Weights of a small image captioner: decoder layers 10.
Rows from block 2 of the text decoder, named by matrix and row number. Rows with one number belong to one attention dimension. Each number is 128 + 24 x the weight over its row's rms, rounded and kept within 0 to 255. All counts start at 0. Numbers have three digits each. After the name is the row's rms in percent of the matrix's.
# q: attention query (decoder.blocks.2.attn.q.weight, 192x192), inputs 0-95
# k: attention key (decoder.blocks.2.attn.k.weight, 192x192), inputs 0-95
q.78 104:110156121109134160140090113122116110137166098184115129145155125121073139107112122138122130099136114160168121149142109127111138093159180155115137140132150119134113093114120098118127138129172139128152168126146115169122131129133131134133116153140068101088127128110133140162143158168138149127
k.78 108:131103167136112130152129134106128155149148149119124110144118129123120119124120103132129127084111116122096138129121125116157134171123101131132141119124105151125154141143134168168168100145099126094127113130118140171137154133158165131138171092110159073168072121123152065119108118115182095134
q.79 095:170147167114103091139116155182141098109100147124152150121174141131149118108138092076125125121138151103110155143183087112100133176145149135122128150187124139118107144120146132063104133107125142109111135164156112162107146154141127119132121115176131096145130125110142158145142139104144142117
k.79 093:113128115126130144139163110109098129161099111090121139090127122123124123093119168150129155148121093126121112124157119106181140129121096128136118135105102127156079150140067131087138105170109136122158131126149146124081139118085140143123120077121120113173126132190155152165150075141105144134
q.80 095:125108145167145125123098183132113100108150065149154129132094164108116130101177124139123092148108155134108089146132150102095108120154121149107158109110149114115081129151117116172135124116101134123133116112132083136152148128133116108115116144133131139100109107109116083081116135120143114150
k.80 096:100145125165139106136123124125162126127113141133103147103121115079119177130155096125144118121087142144148130139122132110142114098061133153113177144094093097129164124139118152130118112113151149101126097114137106102120130101143113095145094109124146069079146121131175071123142130102122149133
q.81 095:148155155116142119154122173099128140129151166093098146133140143135130127139156130140167111129115160121136115150095130103143115133139136100094109139163112110123133130142116119145095080085152132153124153150166141089123133126102114137164146141101162124127147123128151147124102113072165147154
k.81 098:126086149135125185150118131132130138141129100176129114072121154135142155125123080161125170116146119120130121113141161131133144106116121151142115100126163127111101112168174112075129093134131142124161096146145110126109115109146091141132119203140102133107154096152109093112142113170155106128
q.82 112:120102128130163135132116133135149118126166147176083126107100107108140085137156105113105138106107123125127103167142162119158178113098120163127120115114160136106132102131107151130146114136141145104149140063148118101110117119139071133107127073123152128145121182125108119153067156149130146114
k.82 108:172131131163144089126098143087098132116083125147180122149127162140141165142118090133143120096134161158111156131133092159113095115133120167129154142129091172141182129165154117142151152122128121143125075172132147130132150148090132132165114130099120123157127127111135161153130141139092134130
q.83 106:109128141125106119098138170165155142078165103174133129132093118138137123133149095189118123159115191138129145115131130105104122128143148143150141134125087100166141154116095054134172174102115106154123122141124160136115109135141105109148147137112144096155132171125143108127127119161131097127
k.83 100:130181149115101138156114138172133083141132143110153142136144094112101178112116140094108129099145140116125131135119110084155114088114112112126149163107163162114137107121090139135108139156176164137125133159131108139118114079088123124108110121123161163098123138137118110090162112124116119133
q.84 104:137130101149118100116117120126140122124144081113140148130123095082149103114113134117119141114159132115109144095111113112138159151120132123128150119179188161144112169095131140125101135159109142119163111114129145136154095078099098140111129147090188154076151167147102169162141105121126128132
k.84 108:129149133124145148162175113143154187122148153117136099123119112106103126136133157122129111126130170159077111111132119144102161150165120104129110104113126127115108118140148136154076122117142103134095112137176104151125146146102089127148145148152135132136089085055131135146131117161103122144
q.85 105:102122141160135144127122123145125130167167170112096111095126124080149127096117123125139127155079095178108110098180154151107116178144122175121107137101132089140143122146125101110110169123153096133126129129146113131143121115138131134158121135133143094149171136137163175107163151147148104122
k.85 109:129148126069111100153117121167088165112142140144172147116125139123150154105116135124098139122162098174136162142129137101093077143120134114144163151120143179112125160117151123131160157127151132092138132127097139171126175086142097130112109132112142127140144117104124152118072120097145097141
q.86 102:105126118168150170107133131099086115116138105114100135109141133140118116147082139155116096130157120156109149144105135126124140056117112111106148145083165111130098120116115112103198104100109120180109103180118113159143163092125127148097168108190155144135142117145132107130108103135110108111
k.86 110:142159095148145145086148082141105153125160130115120111142153118133165135125131114150175098147097118078117115173153154109085120123111107153118140108133115117124140119155121154189118114106180141108156164110143144140135089111161093113152150148086151155155120155163115119105113158140145130126
q.87 101:119115143107155097118104105145143118126108100114132125112159100156137124103129106119119119122120118169113127144138125137104147111140134126107096128103086150151139194130103132153107171090133124143116148161143106111105163159138139109141154183141149094109156179156128095128125096134177106129
k.87 114:080136135119125124159135095145147118125103144122143115101110163116126150133099156112107125150131096139110148151145099122117118139153134108161145120130114141166142075115169134145115124155123132117166130067122131173139165098152129128131094106139173084144123115143121121108133160132136133126
q.88 098:119100110146113122154094143116090145154144134077116127127138120108129108150110119121128141178145161138128129140165088124157150101122113104148129103154107117116136140147117107090095114125126097133131164143092180147119149130140129111092117125095143158098104096134128165180119144135153129082
k.88 100:131106121158149141157086118152098115169135135155131092104111145123087143141128176098105081139128151168119114128112166153140076117132146138118153132078119099097096121151135123158129193160122091123139111141121129155148175103153120171124133105120091173156104115137111110119149127136105095129
q.89 108:110119023135137076139154135091121134134127118185149141152101158115110143150130139112081125135106093143096152109098140129127162124154166109111102127135105114165100144103164128141128116157125127117155124138126163107137182103136075134190144145103125145112139179122124154116142199130067142120
k.89 105:105134096108097129152122111113147161162126143147097128081119118090146166117122137146124092127150149153124164118154143093145109159060125125120129137178107144114106114156148136122124099106093150128140110155132092096168132180118150095138117151150101092145110159112084133174084146086146105062
q.90 099:132126133103127118118109105118143103170137134160139176179159169140124135104133119103123125123096139167137136145138109152117077102129154118169116091139113090159131165118124137101131142154100144142156147139115115177110104132095125168133102137158122110106140137131187111139158091106136104105
k.90 096:127112145101148104126137085160148110167094129114124148192108112096139087182125127133108157126100108095099118126171138114122113107148138128077166157123127127113104174115158130166080102122066095127085126106134125144158125130220134100115127121113148125123118120119109124103129147112161111132
q.91 100:152114120146107111120157126124156141156123105106131177159146140093112115128105131157095110142151141103132126144132095116139172148100125137173092146157125159131142129139147100162115122162098075126124142114161091113108120131106131102126133106119150120129151152133142111134133143113137128118
k.91 100:117134181120136133111146156138125150161117160111152141101131106152170102131149126085142113113155143141113112113124167107137152123164123159103129101106167144117113136114086155116109131111092124139139102170123184102164115138092063096119117165128154143133124114113105106159128069175121103146
q.92 103:159115123108104123142127131147129106147091130122107102196140064138124085182135094109104150119091116119153096099116145169116134101111140126130149135137143141106132139160081126130141119156108136183126147138142144131169155115122114102102111093158125129136153137120178121102128110129140143140
k.92 105:109147137132115129079122167095134112189141129101106132145142171126138129124129129116129148160124123065109122156152116126071152151167110132142132110159104127152124135125115181136151116102139104156144137151128093159147110104105117115116138142112104118155160204122102114130144155187147118167
q.93 101:132144099132135124076151122155151102128163212054103123127126139141105138163164107123160098102124135132113157103158133135091118090166079095104136147144122138175135134145144129131123115084102127122107111122092129150138134094129124142125119142149137144157173134148148124114129116131142166116
k.93 099:095136133098122104168101147095130120122111139116147144124124137104133116136104192114132155103098132132126127146159078106138135141131115158145158117116136139117125124178158162145139126129145150177193130106098171136135105111177102189145133126121142136088154110128116137104111143116176083140
q.94 108:154160140125152112125100138130126147131116120134123122117151148081104103134173137112112117123165121141136159148158135153082090136078124106134110130124121144132111095130115115130109128114184112132142135189105069170115100121127137097120152084104084132137182143076135110120129151088135123137
k.94 111:104131126166110135122174153093134081179145147109110148121102118144124107178114087148164138103174128109113142138137134105120116122147135128129133161113116160119092085095113128112118170090089120132115140105150151129128126126149123114099162121169112135130146115166165112138168095128110112170
q.95 100:165159122153135106101167119143155113109142126115099143123126106060130111119104141121142126130111111139150143112128144153118126119168155107155114162108136116161133196138128142146135095118177139137189144075123124115104127119170171155124170126121138118104130136151122083126096140159118137124
k.95 100:164131119143101138094125151167114174104139156094163109127176165088055145158178160107150074099088148120127129131126150117114121138140114121100109125125129099106095118118144137114155161133133106128131135151138156128115127106111133145162075132153151099100115109116141107152117107103127141156
q.96 104:118119113151127145124130122131097150124115088155109149169145089151094148144126106144160128123168104080128088145077175110141162136119079154108140146152141127108094156143119086095146148087134080136128136127119102116127144109180174079135192125121168169138098087119163158111174154107133129108
k.96 102:110139081147112107116125115097183159121129138112131088130087131173135156177130156136056133100196177158106142115127149117125122148136114111150080149144155145158142091140125135107132096143091106136138140144100132137148140192118127196168177081120124134135110101117113124109159093127110129093
q.97 096:116104116192125104152102156100108136129146108116139105156138140131171110121123138159130172149151085143086124128090155169118121129139128137132165106110143154130133137120151133100110161101186123112138086141128155129095108132174128076117127134134145120128118109106155158099123108146106123126
k.97 102:138142144133130124089093127109136119140100161152121147097132109107123109139113086113145137103128150154097146103147108107109109101124133113173148115097160147147119119141145134100110105093141105196150155188120146146115158143148126172145154170110110162101101116111109124128101175092133099102
q.98 106:141131080137096138145089142122147122167103143133110146127135131125147123148133127103152118138162076173146093135145092143137114135090108124142166131133145179149116150100157140072157119093085126135130130106177140119169145119086096110118112128123150115138129125115114141118132105132138113143
k.98 105:164119127118156146129094136156122094145164105128117140139160111144101116109148101129132147105105160128178160134126103124113118140162126110136119113098115156126078115143107116177140127151146139125080178106080117120152089135181114132129149147140135122113145077151118121133132120124139161136
q.99 097:096171114111076136144121152112150127117140092169112080135110168124127096145097137127117156145150092120089145140089115110111114094127129116160113123168114112094146134101141136150124164098165173100164104079130140127136144121111140103114143122111164128151101133151126160181089134117164137107
k.99 101:168118102149118119159120090137130126120085153134147158134142122089171125148090106112128106140168120097118119134141123077078122113090097118131129137129133135156099098142131115156097079123153123148077109112145066127170170136124128103100115125143110164130109142124161138136126172121135147136
q.100 105:162147159112123106116065119089160129141118086128093151139130153102141147156150145109168133171145128111106132136083116140123156090134140142140119126167130066117126138103144143136150136156162136095114106168135112094136111094113182134094086104143115109136128096169136159176130146116146116127
k.100 110:146119146103130134137137103134161121103119125159123116112104177121142116137122115183117145145167093135158103124079160136132084113134136100106114140115155162111111133153117126083113133109165119131087114104159127106128117089144130087135129119119163142155075094142157154071091138103122135163
q.101 099:143097116142122180190144118154155134118124109071139120105124106153154102108151110117155150124110128133116126112136141167076148139107111087195084155117163180101105136086158138123162143104088151126098140158129135106114153126118136157125123101088109143138088115076142116123137134101119103155
k.101 100:122154121145123098112090146089120117106157159135124072113127105081126139089116111124114069133103099164075109146114098088104136145146127094112148173123161156114093143143124107163167167105149095125165182105124158125118128112158128111142110116112134142113137140139165097129133158143102148105
q.102 098:129141146137119074128085074137107137163086121140119149111142095128174142169126107053130158111105112135089082075160115118117131126135147113112058134107114113095173154100119136119143125124118146104094143148112152144110112125138147106103128130123149101152127152093136125168150109156087116150
k.102 105:140108158086119147094122166129114108166111107096146116145129111118133060142109153130157077116084191126088147146049110110110138130119134123137112125114091116139128145123113103119108112082135156107130107137122140091123134150104111131140125084158135147097105116163172130096131098111130130104
q.103 098:109102139118125120110177113124176147142143153124119127131125111131102099139131167113126141116081121118179123152133109157104093134152118135129133158128094121162109113107140145129108102119143152143116144095115122157141136134115108110104100107153108107139127155157097141107125111078120106134
k.103 098:137112133099134129113163115153110107148120127139115137115106112120109133130121093076153177121160103128137139103134164147132130133126134135122133122085127132100117143113110118125112091098114141159067105125161133092137149143100117109119132118129120091154153085083097145133120150159099136135
q.104 106:079137120074143152141139102069133127138170130138153125134150129118107119108156137116128079138163076115133116127146145163097111139122154127087101130143143143120145095162128133159117150142151090116116143180115135130079101139084115171128110118115112156165096095136132191144095129135127110118
k.104 106:136156132098113149160094135077118132090094148156124147150165121132143151108091116125096091121140098113115140081102144078142171050124154169145156158139125175162154146137125119097122140116097180154130126137149133120156110133123184152129165107136098142119131109159119177122098106161122130129
q.105 104:053099128143141158127121120125121148116140147091155162139135126129163113138142076133129116141136127139108108126112110115145139163090086137151167167116188071107146113134132122140130093137134125121149125139124110131135128134079170104130089136115127133094146099105167115154126093080126130124
k.105 103:104102133137145134118088171123137119089119130157132141124123093159066147081109165115126146135101143118152147115104130097147134139150137120096148114123100119174129132118117157154076145120123113170111078151107134141093130150185097108157109108087124094127135160158117153140131105123122135117
q.106 105:128161100132174123108130120080157152089127127121116144181116128110116122156109134134115115111109133121157166129139070113106105085179118147141115084112123120133106087140120120108156112133105096070125132095151141175139150140147113121155113091151132193108120136109130145098127131129125127085
k.106 105:153121153100087134119121112120119142125133147142116147118119093117116144106156104151114123134138170139122133109103138139147141101105117098112125114140118146109110092137156145095091148108165137143124119119115104128147106118104138134124096157143107140143132140098164124161100075102158137136
q.107 103:152093131153142143105135147108089123132148166133101093166167146146139152145150114106131145075116175129122130108118099180109131131142150117149116110162136126097123148111138122154112150138067153137114142151115134155088141154081122106130128174132122121105081082112104106139061103105143151116
k.107 095:072107137118135116162147134131111143165112074092116147097134106137119132088125115129150137152136165142118101109141091105147120128094148099115156115162189126132115115113113101094142135126125089128139071089094117154117141134140150112113058102149078125094116190160143136096133132113110205144
q.108 098:144125136097108103097129141113114113147148170092139127137142137114102098121152096137143080146083119134119078096127142106136126152154112071115127110124142156164064118158150126126129144125146141110123135129106102122133171089153076131119112104115067141119124158142116073118107130097153150126
k.108 108:122161131133147133141120110082127137105149149149173158098134165078147112108129130138154114149124109141116164115109153135141109084127162112121132133180147137121117100147110098100160157139106114146136163129103115148165096100074179118160128116093141123129113101128116153092132150147112138096
q.109 103:132131115154141140153127127090138124117118068101142132127153117144142135116156088143087100091142137116120113140147131115114142103138118136159120091151099144161118094125151121166134151066069108089113145155156148157128105156155125099080135084168143128124118104140166095127068141146143147111
k.109 101:146111106091118125130137135136144141150115123124108098151110148108099159179116096150146117170078093133129092135100125104150110112122117125153152093166077159121111127135114114126120155124121116138144135130094155125126128156144148077107112108130137115152108121118126115130145169154126153132
q.110 104:151142132161133181084165086139110107113150116117141145120074134113134142126073133119135162138123167099111151115109142176117073133124118104128081118101150147107120154125146152041091105126131114089141162125103160170131149119137120141133109143125142146167124164122107117133120138082120141159
k.110 107:141147151128083123087120104136157148125121134107106112114140162140086168114141116128131153167098126123159189142092130111091167090088114106150111137147141126164133145100142112128095155163140136120096178139128124125111116104111136126113113124156088101124139112125144096179141114117137080165
q.111 113:149109171147085112110131101163101145162098130119189088129126098109096127126141121143116094135131117095150158156135076149063100091081115154137172092106142146153142109113116129133128105099084112117128161145131098108142158136130130114160153139158117097138131146143139157151117129120188154132
k.111 108:137160112102118129123132112105130122115134130123108146149148138166157125123108137095163140135093099105103144150115076106156135135180143121127129115085116119091096163128100101140149106150114142157157150128125129095117120170178139140065142077134131100122135100166162134129093106092071101129
q.112 100:132121117188142135139114099148142104186108135096115140118111132153124089144131128116077100119112120136159155147131110144108106093094152121097098122167137120175137100131134143104146139077084125105129133122125145157108123112098105109155090155153120137155141144155135164126167147123154108104
k.112 102:145142097129150119117116145149155145134126137130096138086127094152160120106129132104145172142099127126078114119138109154125137178188122125141122105117133074103120120148089089161110147128170150106144109150124122135123137116111098131181160096127140140175112144132107131114098129127088123146
q.113 091:129147131119147109119144135116154112154127109137131102117145153131095150155122169153101155155145162101142104150113123125072177128140146093110100175093083127118126126147131135128161106098118152145129146167148180125162149127150095151139107104146116110097136167094088138152125109123105113107
k.113 096:085176158154151115115167165132132159132158145144194135172124084182126111115107137125171108115112123105106106143146074162147103127109108141142131157111150133155107165131092147115157154145120146130103115148124120133104099121127155097134125123131171150164121121123099132114141122162105102105
q.114 090:091128156151112102116139133133133120127134094101138185124096119138114111155150135155150130100092166154091141153145136132099140105117140109111121123114134097156184082117134130102145168134124101120130124137125135104156146179108148126143114112127155102120137145145147134120137161095122098116
k.114 095:131176126151150123106119096108151123080155108154097130133144140108147149134100150150165110098135146080114186118099113107114123139117095143142081180102115138127104137181116142139095123111104125136136129137152141137170073138126144132068091122135107179175135143131155130114115151136144153112
q.115 100:144121121122131136140117064116144147103141075149123143150102101132077123145097129111097125115141131102153120146090135109123104077130122114119148165114110170109124164125141147146118143132108150096091118163130110120171136139084182110122114118126098161129147119125109126091115114149139103130
k.115 100:121132170128113138140144113126072120135121101103087108102130114130124125111158112183102099137130122151125109110148159139106127151128161126104106092125107091108149127141134102103126101151110140135153171159103083155091157110118101104106145132083126131148144129135186091080169117093122169086
q.116 093:108138162093149165152091137116114142133122122144145148111140143117099161109104096093119133117156189159097143097095148111126146136083093102188128151109146145106122102071137126104114086139128131116094144137085111119116100087130077116142122115111142119142111133154108109099121156151148141137
k.116 107:129118118142108085127165130134127115128038148183145133124155141149171091139081127164133060118097100113103124131113134135143114115095128094127131098162097117137108156094139070117118140130095150156125119124119115103100156120130093116144129128106148152154141122127156176159097139119122108167
q.117 099:117129048165133121154110091133105132140131131121128060103126118114176138138089181095128118083097163125125126110136123112154091137146122116133101110124123059146133098131124162128143130139104146131099140198173144110150131151120133129096129134109166102159130118135107165125101147075136128150
k.117 105:125111140121149131127160104155102100117161133138127174135132099139152152083121121121134156094126129112136104156124139114136118131087138113126178164109137100115125136144183072073138120127122111135085152083129129138106113098095114108137123132125131102116150090160085119134138159153120098153
q.118 101:074122159134134151118120148160125131172114153135127106164133124169101124088165086108124097139123099112108127109123183097133133115119124128117091113129132145167111137148140120083135162112137112171124130133125132144151083161174151149133144069107146154128106178135096128101122155111119140083
k.118 107:131157082134119100095118100115165156103168129126125155102145100115123092124116109130084071157144153142142164143145082106134171095112122108097099150134174138127120118120121106122158104120110143087145139102113106142126129112123142129162141144198063122082141118151148168150136157133124147149
q.119 098:150076106154090105157146099151108143122126173107127155155134143123090109103137120108075101122115125113109129140114156098149168123116102168110105155160103118127123145187148122136147108095146151076147164096106126140151141122140082164127153173113137105100171138148153093139143166115114152165
k.119 095:125171137080169134148096107105151079112112088143125103138140169146164148133099098111125133149133141100123110145118118138127129131115131068110164124148122165090133125137150165127129095160173113130114144141126147103121095093098152126107121100129118134135131084103176147131091109134169097081
q.120 101:143118149120106134128136103135101121081123172161133100096108141144116123100114110128131113172115115093131105131142140088103139100145148150136131094127124138103135148142160129129172125094149119161114140121124118103124161169149087175112081138157116139102137144135124114183088149142113132103
k.120 103:152115154130101152177123130117151160086156114107136113155157116130102115174101109153125130113151192128180118125108145124128130096135135108153136137126152100149146147150116118139165141115077147144126101119129118155111118075133141088152132105169146129148109088128121141125149118109176096113
q.121 108:158139146102124121139126133129134128158130136117146125096095132150121107108148196095154157139123078165153101110088108169151110120112101097131136087161132075122124176119115173150119143136080123117171103126126142154119163144147184114095087128091124122122141156123171162160137147107134155152
k.121 103:158122113171082164142134141082102103091105161142126135105106128092156166146101125106098098148100126119160107129195109172130097161133128180105120121124155122107120102114152123126129102133138142107076103128156093163139160139155151124120103165107158154140126137164136097123135139143132102110
q.122 086:131132102152128145101122133123096122109154158113099135138145129092116093111134120154115140125109148165104120110122108160130107160104119109143155166166107141122137128136117128182137100125116146120149124115121130154143143126150134147148100104098098118155130142183096145141159120095114126149
k.122 097:157119148100113150134129113121093077175154140123175138116115115121141111112097135109137175144160135132121130101121118119103100128153180146139091115090088164103148087161138096126149102116117164174145120162134116116103136120139128149105104152149122136097120114123141143181122092103123137156
q.123 097:133093142150130129128114121117111092154123132151103143170090124156118107137071129141154101127067124159090156130099090124120132189093106109130122105089133141133143124052121128145111132171141122136113123118148138104092133118119152137106131099152104149107153087109140123129148113108133147125
k.123 091:170138109106136077097119121119145134124105121150180155078112120140128141119160152139156174089133147118097125098121100099102119076159171136146134085153095103146110110194104112130102144153120124124138132141159122158145164162134171142111121121098124090094129140119126147130089100168128091123
q.124 101:130135186079114106157137134164132144098118164172076126186102083122170111126068124117115144100120146083104124110151130136122113142116158134158158104097165131133093141107150122102119116089124129096118115150159149105106176131133103127163107137098173145135100180177151151138100142129110144109
k.124 097:139110098144114116119153100094145095138075110147131136087150135097135161125155140132133084162092168152140162118111122165120137175146135102104140111146123138153137161156156155098127137111157122128165142103117127161089133117150125139143128132129136142119075102113100154124127116120091136124
q.125 106:113127112162129144124132120120131141122118139114122114191100158076113108124129112116115125115115106135131137181116117124107091146127124151140078130117121090157137135107106116075138147174171158072146110123117165100153117162086129117068127130146109133151132107135140114139137137147120146154
k.125 110:153133135108153127157138172167099164141142080143107131097132094121146115097104144181121147119137112115144127150145126201123150122112093080096139101126086116121141104143092099106123107125148128129122145154143147154122108163144140137126138119135092083156132152150130152106099126115159172121
q.126 107:119076156140132097154165096071089172154115140139127128129098116111141139093114116129146151099099155128142091127123132133103119136148134125147112095118154108123128143082144132150109149157138130062148085142138121143178119142152156124119132156136122125117136150116139087127130114096123123146
k.126 101:099125138123110124150103172125131125159099100111107163142105116122146124153120108134158105140167132100122145125159084086147140095187182118110132167118120123100137113126175127143098113168155176160135145106113131133138127108078112107117128077147134127166106149130088147171112162096138178122
q.127 097:099119105108138106132116151077112114122143132066171137120138144119135121164099111136129117094125125156135108143159087110122154131144082150110115139109131164108126168103101116105175082132111134124156093153144170157135144156138099121112126145152152147159138131153110095115121089128098112079
k.127 098:112100133083131119162061164126075112151147143108079078157118115151155143167153186116130112074132111087086135150179112134125150129114144129131127149112099140151142089132124118105138121145140113142148148116142113124149117175142147103149134122141118125122128167162101135142089105142098161120
q.128 111:154106125161113147098126138143167118100105068100112135110119127126110097112102127130123122129105100105120136147088155079107136120095101124158136122163180110096117094147115153132106082134129142124119141121052157137162136121113120145150127150115126125143116138143143130094166102127127124069
k.128 107:129150137137125109130120131132132175144130157124088162131180178112101129098123182154136111106096159158113155105116149097132119163128130104097122180146139144142121113141164091129128161093102113149089169167151118092144145148085156095138126093141176176156169124085149135148137135129115142114
q.129 102:140150150133107152130134149127096118141105156139104130130113090161082103162080121122107097170107117125146111118164161157103119153112110156140153145157102152136109144169123138192130110150076142151105138130137108141137127117112129084125139132109093135130151174144174132152124157110149110087
k.129 101:139099130109149109160156125116138086116131108087076087119174115157145120080154137122116105086156115132093108094112089127112128173148179138095114125125114137122143128147139143076123127164058130161096134105120140145144132108138134111125150128121174116159101114095117095120152128161140095124
q.130 105:118097122159146118124097124169107134129136154141129136143115114117081161129151107131168129126103084128162176123097111146141099152102150168166124111117122137118159120098132104146069119072114141148151114132111116139115130155133126118135168096108124175163119107146103126125141166117142171093
k.130 096:159114164120118128149146160107172137115143121134163124109105132128102139156098182120134120123122147132133078130148108088088151119118140112090089108120092111101153115125152140085115138142117095071124138147093143150124069149132124152144095135153157122131132110118116116101125142106134136145
q.131 105:117132197123108140173119067114115126132123108137126145120119112173125106132107127129146144145131132125126127145130166113159128127129142133155126128129150163166172081106123115079132151139118143103147142124153102095133105118106152106154122112131125128154113138094100145134140133133145140103
k.131 097:151132137110114103141108099107169132119127142143106156127128105128148133169132115166119128087133111149124098158109129108112122104086165156109100123148158117113135187100150095134141093093144113145099157163132130152171127159143128099107109131163128113148122100097128106150124114103135122152
q.132 103:121114098139145103106178143150168120144134134161116115147092142113090110141162137132143135143085128143106112123105092165123147137125155121139109112155139150161121167136126124143125131144123131127130158113133151145113086143138103118175132154116152117148141160121104166111157095163146132111
k.132 104:174111158150148092110114118135134105133135111160097101134155131134140187097101096136152132128121105095153110104136151129111118179094142134146160169121119181146147123115090140152119159134104143089133099132148106130137140140078149138123110114107107149152120149145112130144139124111115135125
q.133 101:107107168123075146122180139115134112132124131108150096106140106114106085116147103171151104092104124098164143116107109117130109095158131134140110148131111124136130116148131109161109194131144128092136165138133121091092101102156068140122144085139164151153139068088113126162133133106114118100
k.133 102:169098139108095127098118114129141148134092112116114133101121155100078153168109104096128137126113119088116101168150130159143134159097080137108165127158158156100134143093140137095140105097121148097079141143081124096131100095140100110139141058140112122128095110140116081130123172129101114148
q.134 108:108103134122116109131070078178120133147156109148103169150100111120128124143106139177144117100129118117088132094104142078135123113134132110156128156116116101109109100096079143097142106184188113169128127119094125121140111121143146116136138149152084137114102146152139151109107121108140109131
k.134 103:131124130120083076121108192142129133139079093138170129119140107134143096144129124131125120104115126143128156121096125156164159137132095111124115152053171165126100119145164087147114157136138132112131103125093153148112159107123121103124126145097126111138116092131134150088179120165142135125
q.135 098:112150135160160120092137137129120099131161151146104114138102130177176104139144152140082142101165137094140122132097104117093101133133100112121105141097109134152176091107127103157158107162085099175120173097146115110130115111135100156106117108098128124114100112111154121122137160143155101191
k.135 102:174156140115103114161139129170143158112114154120101101107146127115111133128150116154123110149118132111092081140140120107094119088123155105145168128084132151112107113168107162154124133124127150093137136121164110184092104070154134108135123102110124145151108086138153121143150132123103105140
q.136 101:127135119163105125139143135115129133152145115132103139117156131098119144134111162151169172167157152110086114138121101110154120147164146125080135113138117122147150171098163122151103136132141137128127126117099104128097167125120129097124113147125120069114109077126117131136163105154155102158
k.136 100:138123133096142091147112084149156119150108137139104143131112124099146117153127188087155117124134119111157117143125117130107149120089112126159082159108167113174101120155118198132101146136089131114123133095148110102124114146178178163102130146114129106122115090119140120165145115109188107121
q.137 102:122127125155103113160118124146114132133123121122117175134124134105070138126170113130118117127139157141082131165147089118096146107157098132117075126179105122151119089144109124102068146158090141094158127075100112143149133115152102164135114098115095146130147111111146139150116103148103128143
k.137 099:100128116116118091112131142103123151095134125140108139128100148141093173155128103129110088108133138131148165126142097129128115123103133161142156119126123157135096163122096088176130141140098122125133135151135122128098096093154101103099115165135141112085151136116133060122163101141185152161
q.138 109:135140120145152107160159159124105134154088133131126115160126104120120145116183119103124121100163127135083141114146127133093140154127149120117154139128118145111162157146104067153135141131164107152094120150121166176080147146146071129131133126101131089117145179164130128156191132120123121108
k.138 099:149120163167151130079141145170170133113172139129136167131136141152134130135126088162124133095095115138100124084141132140128106121118117116138121092118129149133138153123149105089103151161115130144126137144142114118112149121154105145125137151114118145155117144101131148142115132127090131121
q.139 103:151158143129115138154137118146095144143139125105105123123104124128091105140143150121136124096153087132118071146182139079114171109129097103160124116109168162145136133151123142142139161112113136126145128100110114128117118112166138173157145113160114105137108137135131102195137099136118129089
k.139 104:146093128105065105103096117121118148111159149130146138165131089121119135152132104115190152091086135107165130165162100162128124167132113111135130135115131114112119125106184143144121145113136107162160128140103104133137131129128108154121127102122116131164181149132138095099146128149147173077
q.140 105:151139149107119084149160133134150144154137141154144086149158151127137155140130124128137145144130155140117142096120138151169123133124136139110081120128111146121114193078081172102129090120126177127124171093130117116085142117119141154146125138162148111143106119121117138127069126070121130097
k.140 107:152102127135118148126103173123135108160138144118158148112135133094155142109185117106089134093123106129172101111133124118150118133108151158136186162156160170165116118157148100136114113126149121103076146147171143175119149179110111127117109084131110117156121124111114127134095100148116118148
q.141 101:156065173179093136108125149107138150112102152158106094117114138158059158108132136137101131130083135123137142103119153116145117117119138133136095119145125113126131093169128146172137141126160117077128087133120115131117130131119111162130089148128110140154111108137099137073176118182117143145
k.141 099:101173111119106096148151120137128128120127118117096159168106098110083117124140112113123119120149084123133086140075153114123125129093077156116147106156110124133100128098179124117130110142175113152112097119160151084122151107104124131119119093159145162124126147114178098146127133131146103123
q.142 098:065121142078140131128151154121132099129151112141113152133143105135128106159089143137116092095126136141152115136142098144157144109088113159165150089090121116150156141109143123171172153095150154179116094154106110172154152113138142110123107152160126099150104092116160127133139110144138117123
k.142 098:178117120110130142146141121161150115144136114156163087115122127137128120158157160120156123109132147156114105124142146143148121146095118091127096139097141140054112102139138156084156119135120106156123123120113119111109114130107141136114091115121083144120124072161129132092107126153133156114
q.143 106:142134127181125144114159137155072152143125118139130136147158159103117148125090139166131138137108120135141096143140149127084101137156160129163137100133119168123148080085124115126127158124127134106136118122114127120076125118155120154138136125105086103107142139127173106093105156106085149118
k.143 099:149140141115116098183168085131130095098144090138155181097155130118150098122130144103163156120111103114137143162142148121149132158119129100138133171168091127165097130141141124139122141168129114149132132140120130086115134112163147124179147112130150083129175156097131121160137138139105163121
q.144 102:108134153122089122126129142135169132086170104098111103160161142118139118169104168090099122180088099138131167132129140101097146124133116157147111163129053166064138178151138130100176162137141156097121139151121153118125143078103128120121126136111124110128069100138107125140152134142137139119
k.144 079:120132161111144113143097130119125134110125121158162174108126095163119091119147119141124134108115156166139117110093082078129102085143100069149116129108159124119149119112113183169169155108105067128166143088136144114151161096116125105139196111125097129166123141134120134102095160127098108134
q.145 098:143159134179139145128115120109112108135109117155133130097124129147113106152173120101108117109101118135126135154127101109097114125128087116118123152128134144130126107141151100105104140084127099140115112072161133112098142161103108105155139089132190096120151153094137092115175072104085146169
k.145 086:119124127124120126125117117151115098131149063162115135096104159124096112107131137129165198128087143125165143140122156169089178125130143140139103158133134162092100147153162132117165112103137139122109142165112079110178145122129137124116118131133105162147141115152108113144093155150150115149